{"n_mels": 40, "hop_length": 160, "input": "log_mel", "vocab_size": 5132, "encoder_arch": "convnext", "encoder_expert_mlp_ratio": 0.25, "encoder_layers": 6, "decoder_layers": 6, "decoder_norm_position": "res_post", "decoder_activation": "geglu", "decoder_prefix_bidirectional": false, "optimizer": "soap", "shampoo_beta": 0.99, "warmup_steps": 1240, "adamw_weight_decay_other_params": 0}
Rows from expert 13 of block 2 of the audio encoder, named by matrix and row number. Rows with one number belong to one neuron. Each number is 128 + 24 x the weight over its row's rms, rounded and kept within 0 to 255. All counts start at 0. Numbers have three digits each. After the name is the row's rms in percent of the matrix's.
# up: expert up (encoder.blocks.2.mlp.up, 16x48x192), inputs 0-95
# down: expert down (encoder.blocks.2.mlp.down, 16x192x48, transposed), outputs 0-95
up.0 100:128129142124148088133089088172147098136116118127125138090088080119113157118130105199106135124131098102103097151128141139150074173121102132132106173090143166137088125108119137139115108090083123134146113136136147105149143146114082110101151173114146134158165133137146152094132135162119148132
up.1 090:115146072120131167101177124133108088030154107133180151113096129125101139129146148149133105113131116144143090135116082097113138118088123119147159121129151125151120155129117116135113112144111145129116117150155138156162151125129144091131126123168113135140169136120108141129112142143091117141
up.2 100:167106095133132140129111158112062147080085159102105156136129127085120133155101106118157114089136114144101134139168124147169102116126133097160138113140178124160124122150161165137098122132114138130144127153157134153113155135104154105129102120132142131138135059106144139106147104126184157100
up.3 103:099142153161156133148119117080120133138127097128129148112146139126122130153112123115120150142094106176141101111117092174131095122142101109144108116138110095124069109168121084117146095141171089183117142122123124161137142160132148112144164090134113173151157127113104114128108132116093130150
up.4 100:127134138104130146120166148127153202100164123166110172131150129143135098101165124142091105107119163130105155128144130093066195106116150143131109142135133152130107127083147126108158106146075136129101102080139113084140136121126175134141145163112105134105108120143060139112125081123102110144
up.5 096:163127107188109131093102106147119133174120164162114147113132140167093113140134155169130163087144133125138165081185134158124105135118126125130133175105120156121120128146115166168123135151120105125139131149153102096102126116113160140130130114100134126157165114117129103111147139140195136101
up.6 098:152148137090122081138147137129175099147160136134098164112140109140112083125108105113139131137131119173114136133088118117117168160119096115102133134094111140129137160134131122093114086107166114097125099104123123099123128126176124173104074118130119154157151122077132131101187124141071142096
up.7 100:133103128112140092116169146139091157137126087153095121151110111121114178148125120128126155099140104128109135153100103091149121113126142121116147151145164168097108139132136132131122155127125132196149129151128159115108084134089150144117169102106067126065113113168148111098102158094162096106
up.8 109:142127149101098119154069180125101113139173149123157135170138126090144101176123148138133082153134111121119162136151104126121166142131104122142126120128164113130145139128139104159087115132112156125127178129098090107091109103127124160134164128139171139091152154075133123103120131171104137173
up.9 097:123140128123100174150125152102117135113097098184106100148134121132154080096115116144114191151147116092130113124112146098124126141142154123132152117124120143079137133165150141120112165081128142133161126169112110114131190133118096075173138139137185137152149141107134142122097113111156099172
up.10 104:158131120143138098108155096132165131135133118093101128129139125134113175102114153101050123159091130084078140166133126119165138096117145116093145155104132114143139119145142108088121131146106105162116121120089132151145113142138147134134140096141128109148148115118139122161134079145117110108
up.11 114:112090182140121158067105109116138183163148118147090132136120111145131153103092127113108124115155128164057188142137124101089163150125124134122098103123157119136121115096143126122125126116120086130148123131172119116087106133116127132143177100132109119145096109126137140144150140130121141144
up.12 098:157125105082111161137090124165118165093164132131120125161136106128117128108148127139179156151137137105146140119152142085112138122152118137183130152118101131105159211138146143117105131103120129124099115141099101138114119129090145061128155152131142097140128113124126151082074140135148129124
up.13 102:108101104083124086086159114110146120116157136139143098109131117144157140114120110173142108158106101083083159153135125128154068151121149142100110127161115114136131131138119151145111121109139114119141138131157134162127041120175165109140101106139135140114138127123160156122149118103153127108
up.14 100:136143152114175129098106181104163145113094138136097140079127146160171177063132155152099123134123112143123138098126125109076173098163107126135120118107104131146158085102127144168103142128093091118142115126123097158149141139132149107124155126133134147132114118145110104123115134154134113154
up.15 100:171115143113132140113082134118145120157134186115120164120118105104098140083112134144105121152132095159105144186141117188149123103139140125115154128163117158111117147125163108090118106106165128099107106120098117070139151128103095130142165105134128124147117176086163125131123108115140141128
up.16 089:096125096133109137150101119135124123131126188135107142098122124102119101108167120136143149110148152099139178153084151094130142095107117110102136107095170119178107093154093137130144145136126102104119131071096156123105161119113099122147134093126100119134098152125140137103126130125107173117
up.17 108:092165154089151157111120146132130126152141125134169141185125133171155130094120125154126143168128122131088165119116148183143128112139097081086118142103115081140101135149127153134091128142129127132125152129128145107141106149158110129114151085064094109135106153111136121156168114111119100117
up.18 101:092163153123136130154124126106079106156156131124162128132113159142089101101120137156154110172125131157098093125153142156115135171087112103118150125104144126165121103157118122133146157121125176166090170111148147144133146103132115155151138141162121119169144089146119147111106109151122131137
up.19 098:138130155136154102120130115180126105132151129159096156164135128116153077094145117140111141130125108121136171104124119125094115102113107140101125111094138091121114142107137156107132114103105104148084133164141137115100075076146142055142129156143115143131102140121146142102168112144088075124
up.20 103:123159166076109079090121134112114123127125105122082087094130110103116138090103101133167121114154130092161185164120130102090091117114109126140135162147094136106151152157108119151133091152108090148151126152135155108124116147112050124111127116145122115113113084105103152136111100110108114136
up.21 108:139162150120141104113150117113182108128107162119141120117163129153144094104118152127125133153117055096118142096095132136139164149141128123138141135112113126158140120154104125125093123161151177106115134173140129108091100129150146159128158125130112172148135081185158090128138150120121143164
up.22 096:179118131134158143133082130131127087132141126124126186148130163130131112103132113163147121156105140111131118111127117123102185146147158121119137078169137130152134137127150156146138101097137159121097102119122106128144083097120143115095142113111153122121080125183122103101124117109143107157
up.23 109:198115148143100137138114123127139102138135122172170129110113146130136165085122107159130160116111099137119125115145171108137157113132112151131093156078095082165150156164095100108128137053151082125166132105122091141170107131102141085112147107105130129151104174145153148176137120121110103100
up.24 107:149094136121114141134103131139100081115122118162125144131147129138117136126122145091133147146104133125121135163097147114136149116187125133090109146135164171160114100166113110141137114120131147151138203116161146083091168142132104146109149141135118154122156140146139155139122137184137123113
up.25 104:135095152138124175131114133075113134084067147142077168120137135108116124148107110116137118112101159104149078085104138094152121079122111120150119144148098134149115092181149105104147139174104131119144113122115153153146089091145163104100135134168115107093120119146110127117092171120136167108
up.26 103:126146119105150149117141125113124114115097172126168125149126137124176148109148106043088129114125138107146131103135136115096135129167120095138139110133134126109118113152166149125122139117149124164119097163112170156138098135060128148117096130114087133148127131130051145100144130120111103119
up.27 091:154138121126140133142112106124110154167115129141100125114096143177105084098118108081126134094102162185124145138155126093160103141101163139097134122129133149080163084166085091146128143091170117098116167145118138139111118171153122123124153146095165121131166113108114143100097117155119125108
up.28 100:123140085110138143100193109140133129120111096140146129115120140131134102117120138130139198108112145102107098131144101128113144130130168121125110114110132112112125114099129157118115129180133087150095126169144156193077150149133154102123147093107115100155182129148113109132145119141133121125
up.29 106:165111092104114123169146124115185103099148111097122146099115113129144122135140143131115125138095081102098137150097115149086158095088153118153151097136142134069125102122148112163097135150126106136164135095105136137145098122136083144136116172118128120152110143103137098102122139153143140172
up.30 092:082148151119141131133107144163095164152135105146130147149152125193138129110064165182154121119137154098114139148147125120139107117134146096132142093131150124102127100160109134161130147082112087131170117092135118155174119148149141097148098108090169146104151141096136135131099133160130137142
up.31 094:095145093116109122115147123114102114070137126123106154128153111090163132096135150133123125100111105143108121120170141120141165147120128110121117157105132094107089156181196164124182118134114169112108171131101136163107098128094127122112141146152101136110120097153158118109123156178166106089
up.32 093:151119099165166179141130166103141131132129101138097176168139133105099153181138095181127130137125145142067129148155135145122116140151149115156141083081084117140116149141086123112129130145101142162112125087154109132133113117144113100098125154130149128138142144111091145134127124131173121146
up.33 104:125112142109123132106164107091127164129117175128150116108144104142112096132154099100099128161123146127116137129127112111155093112116120161105161096171154096135154094111134084112120133097156114118147135078069130126151089139134135087126163144110112125168116104188145147135105124130168131137
up.34 099:106126154117120171147135153143167123099138132115173158146112110115151091100077155147160129113119130131146106103140179120101100157135103131119140182148105166094155138097167140119098131118138115128129139119121139120133155134134093096097074141176137149132138063098145136133122152142113120144
up.35 111:156132117169119120154161121103147163104076144096137121099080137143113131143143089097139089153082145141141123155148150119124127100132130151145102083122101095126142107130131089131136140121140127118156122123128133091168165131125144073137135127137147142105135093089149166119117117128118143131
up.36 095:110116150134142150145179109118130080123161154136123095191119132152147106090164118146099106154123131132135156153125122134141120113108123147102091114140114114127180159141108105150133119188128101149128070121120105119108143109162106120144149112136125143104103146112134142143116094119125206105
up.37 088:168161114187126141133125151115081134150099141125119133125167098091137118149117128075126111160128166128113132133087101119110129104139112114116081134115134145143141143160154175117100120091132098102105100169141107093104143162146088117118147147139110110139102139114145129151183140168143150133
up.38 108:113144154123078117152087119108110124152107105134110088099143136145094134126107134102162147098142162163107100096145102137140112090124101123170107092131144157143085107114140115130162136130093138150144136134186105136164095138127136065144120142157143120146126146135136116169152156098135099127
up.39 097:120145151123132138104118121133143109088157111139137106122115150172105157133128129093114144200103120168104071127124153164128118178171162133124142125137123147181152099138123177113131143115107097120119096114150117128124166089130107140143176091157160151105155108146078173140148105145148141115
up.40 095:154142134134112150137111087116124128102141114110157086150123130174132117174155087124095173142135103144141099125105132086137154134131115128130135120085130116115160141115138152075145098110103116148130100134092126160096122116125090091138114157139090124086096103091118148133105167126146162162
up.41 087:124098167112084119138137137146123143137153101145121136059140114147153082163138120151126162128120154113110121126105102152135125114124180104144131155087102108150087097112140086175137166147087136115094134107097185153169128122138126078109141155139154109136110121112127098116101163115120128127
up.42 102:132118107116110117153121124106143124111158128144101164124143130146096097156130157139154148052085176130135133118128189064125107164121123104153123161118095140123140156105112145114135115113093137112149121134186128126100116121153149121148142114090131145107157108127124127130080113147143124108
up.43 104:143122119150103122098137122188101097130132110122092145119127126160075102142094125135118159118138104133128086147130133118084144097099112174125092150118188111094135135172130098165119185117120120113161145105118123177176132150094093113115105115129174115112081162149084114149112131098104166133
up.44 104:110136156077149100141119120127128141147101123151159114137106124105106143129095133113138184123123111145147149159155122111151117157126110132134139148167184113129142140101170130118142112087120081119150167132148092090137133143109151096133115090112157164151153136155117097096146149115124098138
up.45 099:148101128099146130109091145148169169104166119137137087146137107141116149134098146099144096156113118109126128118096130150095123174095140139094122153131112132165116133117113154136089117130095138131141115121128103153132116142146139111115140153112138127119096173166149163140132157111129126147
up.46 089:139150139127132123140083104156103120113116098178099124106131139134107108137144089122131139101148109161109077098102124111106163136139100127174109134110131128081146175107119135143124110130132145091143090102131111164082094077128164120144093128098153155132176115124149149102099122143172151138
up.47 094:094129130141154132095148114112121169147123150156166105140135125146137127145142126130148135086149134166140106097115058165124124142122134098166111139127117117112095081088146135128152144150174121119061099161119096131108107137136124128138144089130134083135131121159047145157087144171121112173
down.0 097:136152151161120173115122120127124138156169116169120108117143116160136123111142086082171125138123117151109138113095103125125117132161109149141112164126113087106100133114120132099143125124125136119079118108095130159127112124169136138127128121079162103129165163095151110136146136133103152154
down.1 096:132110115110102111161120138125057119145111141147176117125125127118132145104100118113147109119138128130174113179121105137090111092116118106121105146103105148154075148110145109106199116130096137112151135106126086138100147110125152110113120120114154098124162142104155084088138105116109158161
down.2 099:182119136128129099131154123163107114114131077145092139128104144111167168110155142132175167121117087142118149093170132100108150143151070121093177115137106140126134136097132141141115125173114183115143136097143100109135155119107105153120115098096145171076143141124127130153141124117133078146
down.3 106:147103116106117149123123136136154113113102136141127136117122130131125128124135115165179164127133141205094157157135152093145119115085113105107143109133169115135114151155126146166126111127135132089204148176116110104142122153118165114110126146136139143128133106165077095140137119114134088130
down.4 095:122167106099127146128183107127146127130101143126130138140177141100119128130077171186119103126105129071187119132156104133094143161127154152190127114134130127102083137154112141127130130088109137131106140142126126103161087161110120130118135093158130116148134131087152105118156084129164117136
down.5 105:131165163132119096132139169161107082163171113156112129127123148118116137135129133147161135099133123124075165119122115136091097166168081144126094135121137121076112143102102092139113105118129139114115168106155149100124136141159128121125130099146127090128145117101141152075116154152102141116
down.6 100:147119152107101139145115118128170131111101122111082105116104121111105122138145093142100133137123172158135125086134135140111108136161163165183153132131129100103089103097120100152098088152129111107109138158143184182156117123107159142134122160128163126152079135165135146136159100141120124147
down.7 102:123107169073134124096172139123128065205091174144150135112142138155091109128165137160101122171095111130130124145143114133134137141165132108122085126124127130153118120106135162121136113096103115115103095098123109100144122140148135157132091111173138150084136121111107146109132114109103129131
down.8 096:156154116144107129126119090169147076129127108102105113122122126107129140086154136158099126094169127108157139099110123112149120094099131087112174135116126158125123134132108123070119129139137150141122085119100141096147104154145097122120085115132118135165129139196165154086136088123143119141
down.9 104:146169157126138158128115152087108140147123110138142141185140105070112122167153153141113129137141170109160145149130143125119156161163154106112136128149144115123165110095155096132133120147155118131126124133103137132131144142104096095136150103131127119084113171131107124132107165114166121093
down.10 102:137083133127105102120105145086116095128098170111164122160114139125152148159092133148187116136123107103106134152105156099123151128085145172152144075118130151138103113088132154137115139122119100081149115121106152175150120119118160179145132122160108095106129131096112177114105161097134115139
down.11 108:144121135136136131139123123136170126136095104140087128131126136113112153109155129120118140151092113096127133119149164141144091101142137097160111112101099096137127151122125149081094143135120149086145126098142134129165163135126135142135077090138101174160120098123135149121091138126150147115
down.12 098:140144132224143156150126065108125147133137124085092131160144132134145087150130104074105168132137133108130140087148155137115130178123171150082130125161118162140180157101146104097145122129157138112118134084139108172128101120143108107163141126170142126108116093103097108114136128151104170111
down.13 100:107146112176153155124108128161140163131069113126115113178130112167120114097137094123159095151113125118099143122092109123107124126118121128118112150119118153109106100113160133144098139078127080134147161127129148140154109096173122144124143110141151122091133152073133129141167162140125146131
down.14 097:103118136114103121100124120102097147145136100135114106194129098100117141152134108114160133112183170098134121100144100142121141118117152156125151102138126144119150121138170143099152166115116095133109080080118127137160082142102165125125105112172121148139124175105115141176133113093144099162
down.15 097:105097165158127178135142105166150136143117116134159115118101143145161155082156120103121169118109121160145120073109190124106150161137119167111128145109156136121152144115113113120142096136145104135118103090137145166119119140100104200175124148136142143115107117120131117104127151100114127124
down.16 101:122094152107160114125129105155113104097118106126090137117115105097109138124157195129182102137116130073129149134150133137117117188139171117098149117094127120106150109125133118105130139136143133174167146133088114163129121130114114117142135143155095125106139173097196101139143162129130116131
down.17 100:134133152172169129151118126164127155145132148086142118091108142149139136133089158114103147158144141076132123118092195161145082116150126103116127118154100146182108148094130134124132096096111131153125152111100135145152106176155168161112135142144130105125130119098121137099095095110149125135
down.18 090:142139133121158131139119120096165125105138128100144099144157141112120127149117147111165154090114125142093162103133117151117102149102162132166102130095083053143168146093157126097135163131167139157103123143124152134129106127131170166140112138139121119182153109190160157095084080160122085179
down.19 103:136144125116098146114136121143105143158132179163149154144122124089150147122114104119131187181157141092142124125132135135148133102104133113179094119118125091127119127100129132127149099139146088157139111164132116167122089142192093112133143130134069138108129097115111130122169188107125145119
down.20 105:104118107113114129146173151137113099153134116163090133117137121148143102145125108078165131141171083153111124127129096125142167127133132117081166120146079108128131109103153136135126139145116088152155124116099154125155121116145141146114120164123118158090149122137136112176118119147126134197
down.21 105:147122160174140090143120152167109113080136121092107120173149164136156135137102119143119099143109108089110100116153126100112145103139117164154091161141154112083140119135150166114105167078134166124140120131171154131126101134153127171100121130182156113185130138108150103155131140148114101104
down.22 105:133148118111146108162154093173154143115156118073095105181143133115136132140100153152108140080087100110118100110164152115070128152109107114111112126131133119102123113100139130136141098129165133142118126149159089119082107152107116150117141145111064125160145135116091135160129128176113165100
down.23 105:085132108140120145118116097132135153127141149113191082158142163157139175146153109128164130145109093109098111157151119084126096141145159115129179100101140139134104107177142092133155158133095102145137118142122148146132131137154125157117144122161148126099120122119131103139093141131077120138
down.24 103:174143143108104117122116112115180160135137134129153114108123101147109127143141109131091124104135123119048115149121134093131127152105100127150146137133118134095122110141118114121155095167163182093102118158094109161110128159130133099142173111126131097120083131121154146112087127124106143127
down.25 099:159124105130171139120106137093118122148088201076134121156131131143169123109138149138131138112125118128128137164169106110157108178106104134146124087145140164094142107131116158167133120158110101122122128154150120105167101141095144086150122124133090120182164137146127145169167118145109140155
down.26 105:134092096131128091123106130083117133120094109134145115137127141120165136094069136093155129095107156125107121122127110108121162124096117159070115134123175113117119117159125185164148144151114116119149133122119086113162166134122181126114111137132122089137098106107142137135116130084150143116
down.27 099:117115144138130126149132106068128107101125149132140118148108140161115134102140109120133134145144165166148146105086118143080142168180121164149171152128108125141132168142122091110085121127139116126118121134150142112146152119084141123098110113141189125122121114129145132148165118163145110097
down.28 091:126149155090135104134098118115131144100141128168115097135086086137138128165134122139129083118140158144098107125135072111113111099141153113148119170158141094118152144131176121102126096098073107100116119125152172105126119120098128085152145150132119108106123091119132112084155108149134138139
down.29 099:124106113097142128152148167175122137169094124165094092139126128120184124153109106149110080116165101144147152135143125113122089126133142125101109150136126134127131116105149104062172113136154086133150148079116120124129144140134123152133091110084163152115143171092133110106142163159140143088
down.30 096:112122142141123110100128160109161161138112115074116101118110152141113107157161138142146146094137134125090164131145116127113132121132127096126135118140118103148120068092124124140118106111147114118148109136147133152154158171040133137131138116129101135132113145184102146107112134105145091131
down.31 101:116118164117115096111092089150128099098123141105139131128150131091138138121116163120140155124144127074134119103130132167130135145088136156114114134130141127158133150155139162105153104131070151107085126109102124108162122180119169144156130113127138058147162108140121140114105106163109114119
down.32 094:153134144144164144130133099110147107104099163122100151140082120101152134134113120147153147072158121126102174158127166120152104166116109141134101118147190104129084136118121141168151138120137110085139125129146149146085114107089078149147162112132103117093142183084131117104142131123169099123
down.33 099:134114107155135089122100117160085162150123128146093087139144121146122152137120151111151123156081136153162139143155184143145157124151138144094099144146124083127115106157144131132096085108165101107131128142078126125124119088156129138143104131119143122091150166115134120118133161115115144106
down.34 097:128135113147124113125134106116071164087163115124151131147127123111117159138133112089132129120172178133154170124083103140112093153150123089131108120115163166088110149148128117148146156122162131112156136176102081153151124131129126133137120141093125113161171134174184170150162116164109137141
down.35 104:113144144162095125128109162074095104139135121154106124093124127123116121165131099140114143148120125109149124135140152105141152133127149151140146149098170153122118144109147127133158153145120149187125097109102115148116102097119077108130114129130125137152115146135144116135153102087155160153
down.36 098:137140121130097123098139167140130065128150139138102146137105111121143133078127182133159153106190144118137125181125087155174060118108134134140110129169127102103145124143155138124118102131128055140135103143138117114090123150178110119098140131113166168108119113135173105145132111159140100116
down.37 101:138122192175129098142120122110124118131110115143131092138123072143119141116113163128149152110157135119124130115135084130158132136121127126131139169119132150151100173112096123139131121130128104114153125097133155093110133109121114138171115139102108093127107101116121108136090102123097121128
down.38 113:113161180120143105117116135120168129155105129096165159092172129126139142115143141098116129143110137133071126104149093095158120109109138130129135130120159104155128132135099125145124105137117152114150129136148109144139105133120093113129124103123070136086150120093109098143153107128109127138
down.39 088:133171137145105116150129089150120150101094080138138121137145098146135132175132116115107110155094136132108148107108150134104069116064133111147088177137106128116117099106121143140140161125158147092103138155136117130107097136089163162149105158110095125145114157083133131130135097104121120131
down.40 105:101143128162142114143101118079118095133077114099100138089093105141133125158122118134166150128173087122116094120117122096140116129126149121118083143121140118133128139137099148117116169129106146116179089083098143088138157121093069078120155150110148138144159153092148094126145099106140130106
down.41 095:108144109114154163122103149129136184145126102141142115147114110120127163144123145152158120142127130137083117150125158173120093155134144153085110136146137126116125150101136092121117132155147150092163140159121101142140117114121171104143155097095118120092074133142103111152176112157123159115
down.42 098:126181131142091122137161153098107159109176122105093164132162138088130113136109146093098111113133127144138148171134101076110125097160133088138137100143151175169106153157130088142110150118078146096151133137130157143142112101121108115172115129122140144181095119180126133123150128135126142163
down.43 102:130143140105133164131128149131119118125097122108130127112100148165140134133135099102151154124124118161127123177159127127144106095175101132162145147131100128134113090155178113138154150142138117156116109127139147086088159162144114127124155081108108169120109124161152124143098126118125125096
down.44 102:120146109131094146144115131098130124113110107149102121132144131143152146104149098109093095139108146136174108124094108144123153092126110109132148137097124119169134119107107147141116113101087205113133127175153154151172154103101139101130124143151155147095165119150123168122117128166105138114
down.45 100:108112122117186105114107133146101130097111078134177126174104077131177132126150114112092131092126129092160106134107166126150097147120168067139128110105142160104096107139123133125144111133159186128143103147119122154134098111142099180099136134123105145154157148138138108150125137129163159182
down.46 094:120097115136118127133144137139160115075124097159166152113144140121097135123092092174115121164115113124083141123109098102136143116180105206108133142120136108153140126122119164086114164119133152112119147114161119121094122154104134110149128127130125143121138072088169124112148155154113148115
down.47 096:110150105165160132124141094106134079097123149110148140122155154150137127104138082153132137124140137150147126124133133174101100156085143118133124176111139111077135085133155142149135185076128144146120129158115172113133118165133147123172073133123133112108135142111119165159189136148136158126